A small autoregressive pixel model, trained from scratch.
Training: nadamw at rate 0.0014, 40000 steps, batches of 32.
Rows from block 4, named by matrix and row number. Rows with one number belong to one neuron. Each number is 128 + 24 x the weight over the matrix's rms, rounded and kept within 0 to 255. All counts start at 0.
# gate: MLP gate (model.blocks.4.mlp.gate.weight, 1280x320), inputs 107-213
# fc1: MLP up (model.blocks.4.mlp.fc1.weight, 1280x320), inputs 107-213
# fc2: MLP down (model.blocks.4.mlp.fc2.weight, 320x1280, transposed), outputs 107-213
gate.799 [ 74 112 130 146  95  97 158 114 125 183 161 161 122 150 138 154 130 139 115 110 104 132 105  99 142 102 143 133 133 116 126 103 136 140 166 140 119 140 134 133 134 125  99 163 122 115 192 164 113 124 118  95 128 142 164 118 153 149  95 116 127 129 148 122 148 157 103 119 127 118 187 132  94 142 110  95 158 121  94 142 139 137 152 124 153 123 162 160  78 117 101 109 144 135 137 168 105 132  93 162 133 168  78  76 126  82 143]
fc1.799 [139 139 118  98  79 100 108 110 138 154 109 125 135 121 128 148 129  81  57 128 176 130  97 124 125 138 112 126 136 111 127 134 119 132 135 144 121 115 133 152 112 168  98 156 147 135 117  97 144 124 120 125 100 119 127  91 153 127 131 145 124 127 130 132 106 112 104 106 150 147 120 104 106  90 158 122 132 129 147 156  72 151 130 100 141 137 111 171  98 153 149 151 111 135 116 122 100 142 120 176 135 108 144 148 113  81 146]
fc2.799 [103 103 150 133 142 145 109 143 147 144 121 161 163  98  96  64 148 143 161 123 105 165 155  92  96 130 122 122 130 120 101 108 155 162 121 139  99 132 101 145  95 149 119 133 135 174 119 166 141 124 147 101 120  90 129 171 148 128 130 174 153 175 152 114 100 118  95 105 124 162 182 153 172 121  92  80 137 108 160 124 132 124  98 116 106 135 135 115 148 162  95 105 150 149 155  94 153 158 122 141 132 149 102 114  72 104 112]
gate.800 [121 133 101 116 143 162 108 107 126 102  90 139  91 149 113 133 126 149 149 163  92  84 127 135 119 132 192 135  99  69 147 164 178 140 177 139 136 159 150  99 100 129 165 154 135 135 151 153 132 103 129  97 117 126 144 102 151 144 176 139 107 126 163 106 128 152 110 147  90 129 137  95 120  94 174 138 106 124 126 157 148  97 111 112 135  99 172 133 163 145 147 151 109 126 127 151 129 140 105 159 172 105  99 117 105 138 135]
fc1.800 [105  86 140 124 149 145 168  64 138 147 120 122  93 163 113 113 127 148 123 140 112 131 100 123 179  99 135 106 119 141 101 133 124 117 110 132 190 137 109 151 132 131 112 161 113 125 136 158 132 136 147 134 118 100 163 142 112 131 142 101 130 124 134 149 115 133 101 127 126 161  77 146 118  98 137  98 116 146 137 142 166  91 154  86 137 113 108 122 109 111 148 136 105  85 141 133 131 111 128 174 139 159 113  95 101 153 104]
fc2.800 [142 142 134 138 111 134 143 120 127 122 142 120 143 116 149 145 157 131 128 153 150 166 110 134 132 107 164 102 119 119 140 116 130  88 147  92 129 106 142 136 142 124 160 106  89 100 158 160 124 117 151 105 140 159 135 141 148 110 126 106 137 147 133  94 146 107  95 171  66  94 152 138 131 165 142 122 126 111 109  80 104  99 148 148 110 122 166 140  84 115 136 152 161 140 112 108 143 127 101 131 104 128 157 126 113 154  94]
gate.801 [154 138 127  98 149 167 149 118 124 107 141 133 156 141 126 130 156 118 136 118 138  95 126 164 165 129  96 130 116 147 123 142 126  90 107 192 139 120 164 133 150 154  63 133 113 140 111 144 108  70 113 130 157  98 144  84 120 145 123 102 107 132 174 126 123 117 143 114  56 126 156 133  77 133 113 122  89 143  98 114 124 110 126 137 131 116 104 156  80 129 131 107 132  99 143 152  98 117 161 148 140 126 151 157 135 158 113]
fc1.801 [120 164 142 121 111 144 143  96  91 131 136 107 101 154 149  90 162 116 143  98  93 148 130 162 177 141 159 107 154 103 124 128 142 144 123 139 137 122  68 138 118  99 158 147 129 136 104  87 163 202 141 132 136 114 110 103 127 115 136 118 104 158 139 123 124 146 134 117 145 133 112 105 131 129 130 148 128 130 165 156 105 172 125  98 115 133 135  85 173 194 126 118  92 119  91  43 125 123 105 125 165 108 109 163 139  80 140]
fc2.801 [125 124 119 112 114 167 145 108 110 122 104 108 131 168 131 163 145 112 170 117 177 131 138  91 184 157  86 133 105 133 120 124  85 130  90 143 163 184 145 134 127 119 104 163 157 142 113 120 132 106 110 101 139 157 111 111 101  99 148 124 166 105 106 140 147  97 123 141  61 132 131  69 163 137 161 117 135 113  78 158 138 130  97  62 148 132 125 147  79  94  78 153 150 129 145 136 100 104 102 170  77 126 114 111 120 175  82]
gate.802 [123  97 119 115 117 125 129 113 144 144 116  94  90 113 160 135 154 120 139  96  94 114 162 196 123 178 100 148 152 161  99 113 119 143 144 139 104 118 144 141 129 119  94 135 125 130 128 129 111 120 138 170 135 103 156 144 126 136  66  95 151 150 105 144 108 155 112 142 130 118 148 106 117 176 109 138 148 108 105 109 146 110 166 124 161 125 137 124 144 142 122 133 127 159 147 160 117 135 152 144 124  86 161 126 141 112 160]
fc1.802 [153 146 124 123 133 110 120 123 119 125 148 105 176 106  63 119  98 132 136 111 185 130 123 100 143 120  95 118 118 144 167 142 101 105 148 127 129 122 109 100 118 132  82 146 153 130 108 132 143 128 124 138 124 173 122  84  76 118 158 133  90 121 126 103 154 100 130 143 125 128  91 146 150 131  95  94 119 156 123 149 165 153  91 151 116 184 140 136 116 130 166 162 126  89 117 116 128 119 150 141 101 178 100 122 132 154 107]
fc2.802 [ 78 110 106 131 150 165  90 153 140 113 143 108 132 129 126 116 148 113 182 132 104 136 121 113 130  97 111 156 120 111  55 117 114 122 117 148 136 120 137 128 111 141 127 137 133 155 103 128 129 148 119  89 119  94 137 164 146 142 102 155 174 103 137 119 138 112 119 122 139 143 188  60 121 139 154 118 107 129 120 127 129  97 158 113 138 128 129 128 158  94  83 111 168 142 126 121 101 129 129 119 156 117 110 131 117 138 120]
gate.803 [116 134 131 153 106 154 120 141 142 130 131 108 125 142 112 137 129 151 138 106 170 130  95 147 149 117 112 144 160 148 103 147 123  84  91 158 158 115 178  98 137 153 126 112 104 142 132 146 108  82 138 134 130 122 155 178 101  73 140 154 114 138  82 145 142  96  70 166  97 124 124 143  82 115 155 155 150 123 117 158 116 140 128 104  95  59  94 138  92 114  91 128 128 152 176 163 121 133  99 134 105 130 150 194 138 159 103]
fc1.803 [186 123 143 122 137 139  91 185 101 120 116 118 127  80 158 108 135 123 121 147 145 161 114 145 112 133 125 122 140 187 184 133 103 109 127 101 118 143 130  89 140 135 129 132 116 148  85 184 119 121 127 169 159 134 121 135 107 149 135 158  41 125 112 149 149 139  93 152  97 137  66 163 122 123 103 112 148 128 140 129 109 121 160 106 101 133 102 112 110 117 186 154 139 144 110 144 142 111 129 120 155 139 143 144 130 163  88]
fc2.803 [149  83 108 163 139 144 149 110 117  92 157 169 108 147 148 166 161 153 132 134 146 127 121 136 158  99 123 124 121 101 127 111 141 165 126  78 125  81 188 141 110 135 132 118 122  99 137 109 102 108  86 120 120 152  83 141 151 151 148 115 148 148 122 144 111 148 149 111 136 113 130 131 171 109 168 131 152  93 120 159 146 108 154  95 108  99 152 140 127 108 135 125 179 149 140 118 120 143 157 130 135 111  99 135 113 145 166]
gate.804 [101 123 126 155 116 129 135 131 118 113 131 155 151 145 127 115 118 116 103 143 110 121  86 178 139 133 124 154 103  46 122 108 129 114 119 170 172 126 146 140 132 144 118 135 149 116 124 178 109 130 133 139 132 105 127 155 124 104  90 155  98 112 127 133 147 134  79 126 131 129 171 131 109 126 125  99 147 131 104 143 107 135 131  97 139 119 144 146 129 129 116 148 116 100 132 152 128 125 143 168 113 116 154 137 125 127 136]
fc1.804 [172 123 119 123 127 119 172 111 118 150 126 118 144 138 126 151 172 167 169 143  83 140 106 129 141 173 129 154 158 168 134 127 132 109  79 125 125 145 114 148 142 123 130 167 168 133  97 131 147 137 170 112 116 148  81 146 144  88 156 116 200 111  63 128 123 130 152 139  99 112 179 130 172  99 139 121 136 156 119 122 122  83 107 101 137 116  80 151  80 126 139 172  91 107 130 133  85 134 105 114  97 151 121 121 127  98 115]
fc2.804 [126 140 164 129 130 111 108 151 142 100  91 118 138 116 153 144 120 152 146 126 135 164 140 118 104 121 153 144 116 134  96  98 126 133 107 137 155 120 124 114 128 117 118 126 143 101 128 136 142 136 109 126 113 147 128  85 120 139 138  84  92 127 126 107 120 115 129 118 135 137 106 141 127 171  98 151 132 132  91 106 114 146 133 135 123 129 138 146 155  88 110 137 135  86  85 115 139  72 135 127 151 150 143 174 112 155 122]
gate.805 [152 139 130 139 131 115 132 152 114 132 124  92 152  82 146 151 144  92 148 136 151  80 161 180 185 133  98 157 116 110 156  80 146 108 137 147 102 147 163 119 182 172 168 144 113 151 158 131 118  89 116 145 134 160 165 137 141 179 131 112 137 138 140 164 156 173 119 126 119 125 131 148  95 188 127 136 119 158 131 145 107 118 132 116 127  92 139 184  81 131 151 148 124 149 140 137 123 164  89  89 111 106 101 136 133 140 140]
fc1.805 [126  67 115 119 135 170 126 153 165 149 166 139  90 142 122 117 101 144 151 152 146 129  79 118 129  42 153 155 119 113 138 140 161 112 161 122 121 152 103  96 109 136 105 132  99 100 114 109 145 126 137 117  63 146 125 147 107  90  91 137 156 142 118 104 108  87 110 134 187 148 140 142 125 150 127 113 132 139 144 131 110 150 148 135 211 123 132 154 107  96 105 130 102 116  77 108 139 132  79 137 115 117 114 158 149 122 136]
fc2.805 [101 154 144 157 148 157 101 205 139 161 140 142 127  88  84  91 118 108 166 123 166 123 118 112 104 114 144 114 121 116 162 155  89 110 136 145  84 186  95 104 193 128 143 120 130 139 160 113 141 107 130 127 158 102 108 120 146 118 101 153 145  87 146 106 128 172  98 114 134 101 129 109  85 110 142  79 152 139 118  84 127 140 143  81 120 165 144  70  94  94  73 121 124 120 123  99 148  74  91 139  75  88 109 125 165 100 127]
gate.806 [132 137 128 145 129 127 148 107  98 125 134 122 164 140 119 114  96  94 127 111 124 104 124 141 150 119 105 128 152 149 111 139 126 123 131 163 144 128 145 183 146 153  85 201 154 123 134 154 108 132  96 131 133 104 192 100 136 119 148 128  78 112 116 122 146 139 139 121 133 123 103 112 109 127 115 129 147 142 101 130 167 122 122 139 175 138 122 144 138 123 157 126 135 137 134 171  89 142 144 127 143 169 141 130 133 169 145]
fc1.806 [135 154  98 159 163 147 130 134 156 113 128 182 172 127  89 121 142 115 127 169 128 127 119 108 120 103 135 142 142 111 149 118 140 142 154 125 109 124 170 138 109 103 137 170 139 165 113 165  92 137 110 113 162 180 143 112 173 120 134 137  77  86 132 124 163 166 102 144  92 139 101  69 182 128 129 135 129 131 121 125 148 104 144 128 161 128 130 125 143 111 224 161 131 151 137 137 119 153 174 121 141 148 122 152 120 150  92]
fc2.806 [113  99 133 135  99  99  93 152 115 142 107 138  90 107 151  80 164 128 123 125 125 132 104 106  59 140 134 114 136 152 137 154 157 161 135 176 160 121 114 149 123 183 139 143 112  90 124 160 106 148 150 174 158 139 146 140  66 163 102 161 114 150  91 165 116 142 147 101 145 124 131 148 107 117  96 105 164 111 128  71 100 123 125 110 120 132 105  90 163 134  84  94 113  85 117 102 138 149 111 164 182 160 147 101 172 129  85]
gate.807 [126  90 110 156 147 112 121 122 113 158 143 109 123 116 158  96 116 140 116 156 110 140 142 152  97 159 116 124 113 112 138  99 138 110 124 141 178 133 123  83 113 136 135  79  95  84 118 103 113 130 171 156 133  93 162 150  98  82 143 157 129 156 120 120 137 148 124 156 126 108 115 127  83 146 125 156 113  89 128  63 125  95 139 141 130 123 124 168 141 143 128 133 158 137 128 116 139 114 114 134 143 135 142 153 127 159 133]
fc1.807 [ 89 156 140 146 173 117 113 117 135  81 120 145 139  96  98 126 114 117  91 104 162 129 128 115 141 144 170 163  95 129  74  87 139 157 122 135 114 134 122 172  98 135  86 185 151 155 137 142 139 116 100 138 133 129 146 159 153 168 109 152 121 120 160 128 129 121  98 131 132 145 154 153 121 143 114 133 105 118 124 140 141 135  96 113 121 125 105 110 181 146 122 126 137 127 133 116 114 140  95 147 101 127 169 165 137 119 150]
fc2.807 [116 100 103 160 121 128 117 120 103 123 134 107 123 120 143 147 129 157 150 128 122 136 100 110 113 117 101 101 151 140 148 131 150 131  93 125 121 173 189 115 157 126 125  98 154 117 127 101 105 137 113 157 177 118  85 141 124 100 134 114 103 106 126 135 142 123 157 114 119  95 102  85 120 142 154 157 148 129 109 114 155  71 142 120 123 133  73 101 114  93 119 130 102 147 152 149 122 119 127 118 125 118 116 105 119 119 153]
gate.808 [129 122  62 136 186 155 130 119 111 122 136  86 133 126  96 117 111 157 177 132 120  78 116 113 147 130 143 142 133 127 144 143 146 120 133 155 161 133 151  88 153 138 124 148 103 146  84 145 121  89 135 177 136 108 168 142 134 158 110 120  86 150 153 118 141 146 145 166 101  69 140 100 105 144 166 166 114 145 137 157 136 102 154 158 145  90 141 126 101 109 148 149 130 120 118 175 154 124 104 157 157 158 155 129  80 138 118]
fc1.808 [130 155 154 136 151 117 158 128 125 129  98 122 150 164  84 151 111 160 150 157 117 118 131 116 114 125 170 158 113 101 116 121  93 159 141  91 131 123 107 101 116  76 160 114 143 133 133  89 174  89 169 127 105 120 112 137 180 117 117 139 128 130  75 106 102  82 159 128 138  80 152 104 158 129 139 168  95 108 158 156 131 122  90 134 147 113 140 139  89 150 138 153 134 150 113 143 140 109  98 120 120 126 151  84 117 158 160]
fc2.808 [112 127 117 141 150 117 152 127 189 143 131 171 124 165 112 116 121 114 122 117  96 120 120 122 129 153 135 142 114 146 145 122 113 118 157 122 113 177 128 126 174 142 152 112 129 145 163 149 111  82 137 139 152 118 157 168 108 173 121 142 122 117 116  93 156 113 132 141 131 105 170  86 101 103 155 131 134 122 152 126 136 109 200 128  96  97 132 101 119 128 145 137 173 116 105 160 173 107  94 149 120 184 159 129 117 119 127]
gate.809 [ 84  92  84 134 114 156 150 100 146 122 141 117 152 110 175 130 110  96 102 132  99 137 140 155 136 157  92 137 190 192 190 158 145 132 133 153 167 145 161 131 124 138 139 133 168 125 128 159 132  89  96 152 178 146 143 146 157 176 140 115 104 159 130 114 111 171  98 129 124 163 141 120  89 101 155 130 156 121 109 133 134 105 141 117 152  99 157 149 121 102 131 122  59 133  96 170 124 121 132 151 162 139 144 170 144 134 127]
fc1.809 [ 67  98 111 172 129  70 107 112 147 147 125 139 122 140 105 147  90 113  70 131 140 141 121 129 115  45  96 172 160 138 182 117 100 110 147 156 137 184 122 172 132 154 148 122 145 108 160 160 129 100 153 149 106 121 134 154 178 153 159 172  80 111 114 123 138 169 149 131 168 127 124  99 127 141 128 141 147 118 139 135 142 118 135 114 144 129 131 154 130 110  99 128 167 112 101 118 151 100 134  92  97 140  97  79 122 138 166]
fc2.809 [136 126  98  69  95 140 128 161 115  76 158 122 137 126 167 140 122 147 152 118 155 107 127 141 103 157 111 118  95 171 113 124 161 122  88 127 134 112 147 130  76 141 117 138 124 131 117  84 133 128 111 132  97 178  90 115 101  87 146 114 135 103 110 206  69 114 143  76 144 116 140 180 155 118 119 142 164 139 120 165  80 117  95 115 141 133 108 168 128 140 112  96 108 125 141 141  90 126 147 134  90 129 135 129 155 130  82]
gate.810 [116 134 126 127 110 133 128 118 119  99 135 110 136 153 123 140 153 125 137 139 125 115 130 122 142 133 153 178 141 137 116  98 164 129 119 144 100 130 157 140 112 116 137 133 148 153 154 150 116 134 123 118 137 118 117 157 122 125 125  98  73 120 143 147 110 160 114 112 108 158 107 127 140 157 145  93 139 119 127 144 165  88  97 148 117 124 142  87 102 155 147 107  87 142 150 121 118 124 176  84 144 164 123 151 141 127 134]
fc1.810 [120 120 115 134 123 133 123  92 135 132 128 125 138 128 102 118 118  63 136 162 127 124 148 130 117 113 123  62 117  92 120 117 126 129  92 107 156  92 114 126 109 111 148 106 124 182 137 126 140 117 158 128 112 149 104 119 159 119 174  87 172 123 172 147 108 166 115 149 151 124  90 155 136  94 130  85 123 132 192 107 116 143 143 155 113 131 165 132 123 130  96 144 133 116 115 130 123 153 180 144 138 136  82  90 138 128 145]
fc2.810 [168 154 113 144 118 141  95 140 127 108 130 105 110 105 154 116 131 134 111 100 160 148 105 104 123 139 108 148 118 177 132 132 123  96 143 148 145 156 156 136 177 123 141 108 137 118 120 123  94 138  95 141 139 175 151 143 100 151 121 135 131  99 111 142 136  83 139 158 136 123 110 134  85 140 143 149 129 133 111 131 176 123 140 184 142 113 143  93 117 100 158 102 120 142 117 136 125  85 146 105  90 125 130 141 146 178 154]
gate.811 [ 78 122 107 138 131 128 126 135 102 124 124 121 149 153 147 147 148 107 131 159 115 108  93 125 136 168 125  92 106 151 110 107 144 112 136 133 125 120 128 151 113 178 187 213 130 127 142 132 124 148 157 186 157 106 126 109 117 121 137 122 145 103 153 126 139 185 135 128 155 136 115 135  87 118 127 126 154 176 133 152 127  92 133 121  95 120 153 164  80 166 136 177  94  77 140 135  70 137 123 156 144 121 138 141 108 163 137]
fc1.811 [132 139 128 147 112 135 100  89 141 133 143 102  87 118 120 116 150 135 127 122  94 110 104 130 116  77 140 115 107 174 129 122 141 139 143 184 134 144 141 160 120 155 146 124 131 133 158 155 109 150 136 148 124 125  78 134 106 136 134 128 126 104 135 153 149 167 110 133 127 121 108 111 106 102 133 102 107 124 140 112 139 125 148 174  92 154  86 121 150  74 139  95 157 165 134  77 157  94 120 148 156 153 129 164 147 149 169]
fc2.811 [126 121 104 171 151 111 122 104 141 113 115 140 130 130  82 128 123 130  95 110 125 106 131 125 105 146 130 109 110 101 136 212 164 136 132 100 130 151 142  94 155 138 109 131 169 137 115 126 119 103 149 125 134  95  99 135 138 112 115 142 109  99 140 103 168 147 129 132 143 165 122 105 140 110 165 110 122 114 140 118 153 105 136 119 118  84 132 146  90 133 106 162  91 113 110 123 132 185 126 173 102 149 151 160 114 114 136]
gate.812 [155 165 112 125 134 129 110 156 136  92 129 143 143 129  87 109 145 116 166 118  95 125 109 140 135 136 100 149 143 114 136 148 105 127 120 147 145 132 148 118 149 116 152 116  99 137 108 126 126 113 133 136 133 130 118 103 112  97 109 144 109 141 109 149 148 114 132 149  82 126 148  62 103 115 132 142 105 164 115 117 145 147 117 153 112 132  99 132 142 121 139 150 148 106 162 150 123 168 107 138 132 131 124 102 128 129 101]
fc1.812 [150 126 136 122  98 119 136 139 130  95 155 116 125 122 120 132 114 117  67 112 139 158  86 147 150 116  94 123 135 135 157 145 118  88 110 135 142 149 137  74 167 155 142 117 127 143 134 125 132 112  99 124 149  84 125 142 162 151 143 112 153 108 158 153 141 116  76 121 117 146 120 118 108 128 145 104 136 139 124 126 135 125 128 120 161 121 139 100 122 114 151 112 129 125 121 124 172 105 121 113 106 141 113 113  99 147  91]
fc2.812 [116 136 173 141  79 155 157 108 129 163 156 129 136 134 105  90 141  91 136 158 124 140 103 160 137 127 128  89 118 146 113 105 130 119 129 153 117 156 136 134 137 137 158 129 108 106 139 122 133 127 115 122 171 142 125 135 123 106 139 144 145 164 102  90 105 161 105  75 130 175 139 126 138  76 141 101 175 125 105 101 164 116 106 114 129 160 147 130  73 144 102 137 117 126 111 159 146 146 102 135 142 148 105 131 151 121 126]
gate.813 [115 112 123 142 135 101 164  85 128 153 123 147 150 155 135 115 114 133 104 111 136 139 138 137 129 115 119 156 126 130 127 150 115 128 113 142 103 108 142 145 117 124 133 140 147 101 173 143 113 128  89 120 139 110 147 132 127 135 128 148  78 123 116 129 132 157 114 127 117 144 143 132 126 104 156  97 143 117  95 156 144 128 125 118 134 136 136 122 144 117 141 143 105 138 153 171 102 129 122 119  85 157 119 144 163 123 139]
fc1.813 [184 177 142 123 120 156 142 169 117 102 114 113 140  64 147 122 138 139 146 130 184 116 117  96 160 103 173 105 109 121 141 107 108 167 140  96 148 147 146 134 151 120 162 149 126 107 111 132 113 158  85 128 158 172 150 155  94 141 115  87 150 126 111 116 153 115  92 162 116 148 157 142 106 129 127 139 132 147  77 117 119 125 149 124 138  93 131 100  98 103 131 131 125 134 116 105 181 160 132 142 110 110 129 109 145 111 121]
fc2.813 [115 107 114 147 179 116 133  97 128 175 158 138 146 143 123 144 141 107 115 139 105 145 134 177 129 121 110 135 154 156 170 110 150  94 122 138 111  78 138 109 130 153 107  95  99 112 176 112 103 126 130 150 174 109 114 121 124 139 123 116 134 133 178 129 131 101 119 124 105  97 104 191 133 127 106 125 109 105 131 114  82 145 137 109  92 154 140 162 162 112 122 142 148 150 151 136 108 117 112 115 144 131  94 156 118 126  94]
gate.814 [156 161 143 111 172 154  86 121 124 118 110  80 125 153 118 119 172  85 124  98  87 137  97 113 161 148 120 150 107 146 131 150 143 108 127 159 139 109 117 134 102 123 150 107 117 158 123 118 127 124 125 101 130  59 145 124 140 100 133 128  91 131 157 119 123  93 117 123 155 161 152 134 103 120  95 126 140  75 145 139 103 121 107 110 113 143 140 101 180 139 110 133 140 134 144 117 127 134  90 154 217 146 126 114  88 132 135]
fc1.814 [ 92 104 136 125 174 172 117 175  92  95 112 126 143 143 123 107 123 115  90 137 133 104  90 110 147 113 179 124 135 126 123 119 153 140 153 145 135 124 145 107 120 145 134 144 167 102 114 111 109 144 156 142 159 103 118 129  78 129 143 144 106 129 127 117 116 135 141 132  99 111 127 147 125 109 144 119  91  91 122 180 147 125 121  75 176 108 131 132 164 158 131 119  79 100 125 140 112 140 116 129 149 151 131 183 149 120 135]
fc2.814 [ 89 133 183 116  95 167 163 108 140 171 159 115 106 134 151 167 140 128 159 138 109 165 116  86 115  96 151 138 150 118 153  81 149 142 161 108 135 136 112 110 116 120 171 127 140 103 147 130 155 142  92 149 189 144 109 106 116 171 133 107 172 139 125  89 118 111 105 144  98  88  65 117 132 148 130 154 120 120 140 106  91 156 147 182 137 129 142 122  96 118 133 121 183 131 143 133 122 150 126 139 121 113 110  89  94 135 119]
gate.815 [141 122 139 133 143 153 112 101 153 136 129 117 118 122  94 132 163 167 111 111 154  74 160 174  66 118 151 116  95  79 114 105 143 166 163 123 115 126 130 130 103 116 123  94 100 178 162 116 138  85 153 106 139 147 153 125 150 144 162 111  85 117 162 130 121 132 115 138  97 112 149 161  91 122 142 154  83 128 185 120 136 140 149 156 122  86  94  91  88 153 124 155 155 154 140 178 146 156 127 199 115 127 170 110 121 118 126]
fc1.815 [125 134 120 101 109 147 160  85 124 121 173 105 121 145 141 140 115  94 154 132 120 133 119 125 132 107 145 126 146 166 106 165 120 141 154 122 109 152 139 160 149  91  95 163 178 131 171 147 126 165  96 139  90 118 139 135 132 125 138  67 168 110 147 124 137 137 110 132 157 139 129 126 124 158 124  95 120 140 123 157 133 119 125 105 132 140 157  93 128 109 129  68 106 143 103 175 166 112 154 137 153 103 100 130 121 153 162]
fc2.815 [ 96 120 135 130 183 140 134 158 122  97  99 133 157 121 131 101 167 162 127 110 110 116 100 113 139 139 167 108 136 108 149 154 100 138 163 131 123 144 123 102 132 162 142 119  99 156 136 125  92 130 121 147 136  97 118 194 154 165 120 147 131 132 145 117 157 195 109 148 122 126 142 113 127 163 110 102 108 102 138 140 147 138 123 112 123 109 125  96 109 107  90 119  98 148 129 116 135 163 111 117 149 126 124 115 105 117 171]
gate.816 [169 109  93 163 172 156 116 185 132 133 144 129  99 181 168 127 155 143 126 118 156 142 129 140 133 133 139 123 135 134 104 130 153 126 132 123  88 130 151  82 133 140 124 156 124 155 150 173  83  45 105  95 183 151 130 137 117 124  90 151 122 160 131 149 154 166 126 158 139 126 161  55 125 180 113 143 153  94 111 120 143 106 149 104 143 132 111 131 111 101 163  81 129 156 185 131 126 170  86 137 121 164 141 125  97 106  92]
fc1.816 [142 125 102 101 151 108 167 118 137 138 101 126 129 139 147 129 127  84 131 143 128  75 136 109  93 167 100 105  76 155  89 119 178 158 109 131 152 102 135 153  92 109 113 120 123 134 150 115 106 105 140 169 178 105 124 144 143 129 135 147 128 122 146 146 152 168 133  67 141 118 148 125 122 128 124  88 135 153 127 113 171  82 109 138 152 138 124 108 116 139 136 117 159 134 155 144 118 160 153 158  76 134 109 139 129 177 142]
fc2.816 [128  98 107 160 174 156  74  75 116 113 118 127  79 111 110  72 138 100 141 132 120  90 142  95 133 128 102 133  72 157 102 109 186 148  98 166 126 130 172 146 140 162 143 143 179 112  78 163  85 130 114 177 125 130 161  92 106 159  66 134 123 141 151 146 157 113 127 103 133 139 114 109  94 150 152 126 133 143 102 144 173 113 109 129 183 137  86 107 130 104 131 108 124 118 136  95 113 147 158 161 147 120 120 135 165 101 136]
gate.817 [128 125 116  97 144  89 136 112  93 136  90 106 121  99 142 135 151 128 119 132  98 145 125 161  94 110 169  96 133 161  83  87 182 144 136 125 121 154 134 122 101 146 160 135 141 122 128 178 117 138 101  87 127 127 163 168 110 108 173 136 151 113 150 125 127 176 126 130 126 125 146 163 102 121 132 116 133 130 119 113 155 107 148 133 101 124 144  90 151 146 138 103 153 163 154 137 136 141 118 121 122 138 119 114 117 148 135]
fc1.817 [104 132 110  95 140 123 102 156 100 123 114 113 126 137 150 119 108 107 163 160 108 140  98 118 106 132 143 106 144 140 146 116 141 149 126 114 122 117 123 101 139 165  98 118 108 152  88 104 118 121  78  87 125 123 109 117 119 149 100 152  91 129 174 131 111 128 146 133 177 126 151 147 133 138 149 124 139 120 139 104  90 144 158 112  70 119 132 142 169 117 135 103 147 159 137 140 133 171 113 157 123 123 101 122 101 178 139]
fc2.817 [119 141 152 122 143 124 122 106 149 142 117 134 142 125 121 162 135  71 137 140 138 115 143 124 125 104  81 146 138 116 122 126 122 107 123 106 115 133 116 101 120 129 150  78 138 124 141 109 129  95 122 154  99 130 128 101 116 140 111 124 192 150 125 117 140 104 142 134 184 135  96 144 127 123 143 137  80 108 148 134 144 165 121 140 162 145 145 163 154 125  88 113 149 113 114 109 135 126 132 115 112 134 122 164 116 119 104]
gate.818 [115 131 136 139 116 144 123 126 153 107 131 161 138 182 131 139 133 130  83 110 101 130 130 153 119 125  80 121 128  91 146 138 111 109 115 177 110 138 149 164 152 154 150 151 121  97 113 104 103 122 132 120 152 115 112 127 107 107 125  84 130 166 108 119 123 109 155 104 142 126 134 138 112  91 132  96  94 133 144 112  74 124 162  96 118 149 147 163 117 143 149 113 141 119 153 142  73 134 135 120 125 110 101 152 133 123 145]
fc1.818 [130 124 131 130 137 117 143 144 158 146 108 122 124 100 128 137 135 140 107 173 152 100 101 141 100 134 184 122 144 131 166 113 108 142 142 107 127 147 143 138 140  71  69 125 169 117 135 141 105  88 129 111 114 143 136 109 114 164 156 122 159 130 148 122 157 148 106 101 145 119 144 110 119 137 112 137 120 115  95 107 114 136 145 125 113 109 105 119 128 100 117 160 171 107 139 142 141 126 164 148 104 114 121 134 146 100 105]
fc2.818 [116 139 226 130 122 152 128 124 211 130 137 150 141 153 113 126 136 125 130 125 126 148 170 126 146 116 127 151 131 115 121 129 121 145 176 138  80 146 138  97 139 144 132 125 141 145 123 132 127 141 111 115 141 112 129 125 152 132 142 143 119 114 112  68 102 120 134 126 107 125 119  82 113 140 120 135 103 125 142 138 129 128 131 157 154 158 109 109 137 126 110 141 126 140 145 114 115  99 134 146 138 149 133 138 114 116 140]
gate.819 [133 137 143 185 172 135 183 127 136  85 132 142 120 122 169 132 187 110 139 127  92  93 132 139 159 117 144 176 116 152 131  91 139 137 163 115 128 123 158 146 166 131  98 132 104 133 137 174  94  98 132 145 147 146 127 117 137 149 164 104  50 107 154 173 128 156 105 122 111 126 158 140  85 160  92 112 155 103 130 106 116 117 174 132 117 127 102 150 120 118 143 134 193 133 131 140 138 117 154 139 131 127 154 143 129 154 120]
fc1.819 [143 119 130 132  85 137 113 114 107 140  91 131 128 130 139 143 197 118 162 114 157  95 121 141 129 118 133  97 145 126 137 131  82 110  96 144 113  94 131 153 131 131 153 163 159 105 136 107 144 132 110 122 141 127 108 162 138 138 129 138 125 128 115 163 106  74 141 111  72 100 162 182 125 110  86 100 135 164 136 147 107 159 112 183 128 158 170 114 128 142  86 124 137 124 120 104 116 135 135  64 128 142 181 129 169 170 108]
fc2.819 [ 96 142 124 145 144 118 111  97  96 167 165  96 109 140 104 119  61 170 166 158 103 133 151 151 125 145 106 123 151 106 122 132 115 113  95 157 148 119 133  86 185 124 116 131 136 166  99 137 140 172 137 152  87 140 118  71 155 132 106 111 150  61 168 148 169 142 107 146  84 136  68 168 114 112 107  99 110 167 112 152  96 152 129 105 117 160 112 141 125 111  83 166 172 134 128 133 123 124 124  86  70  90 112  95 144 154 134]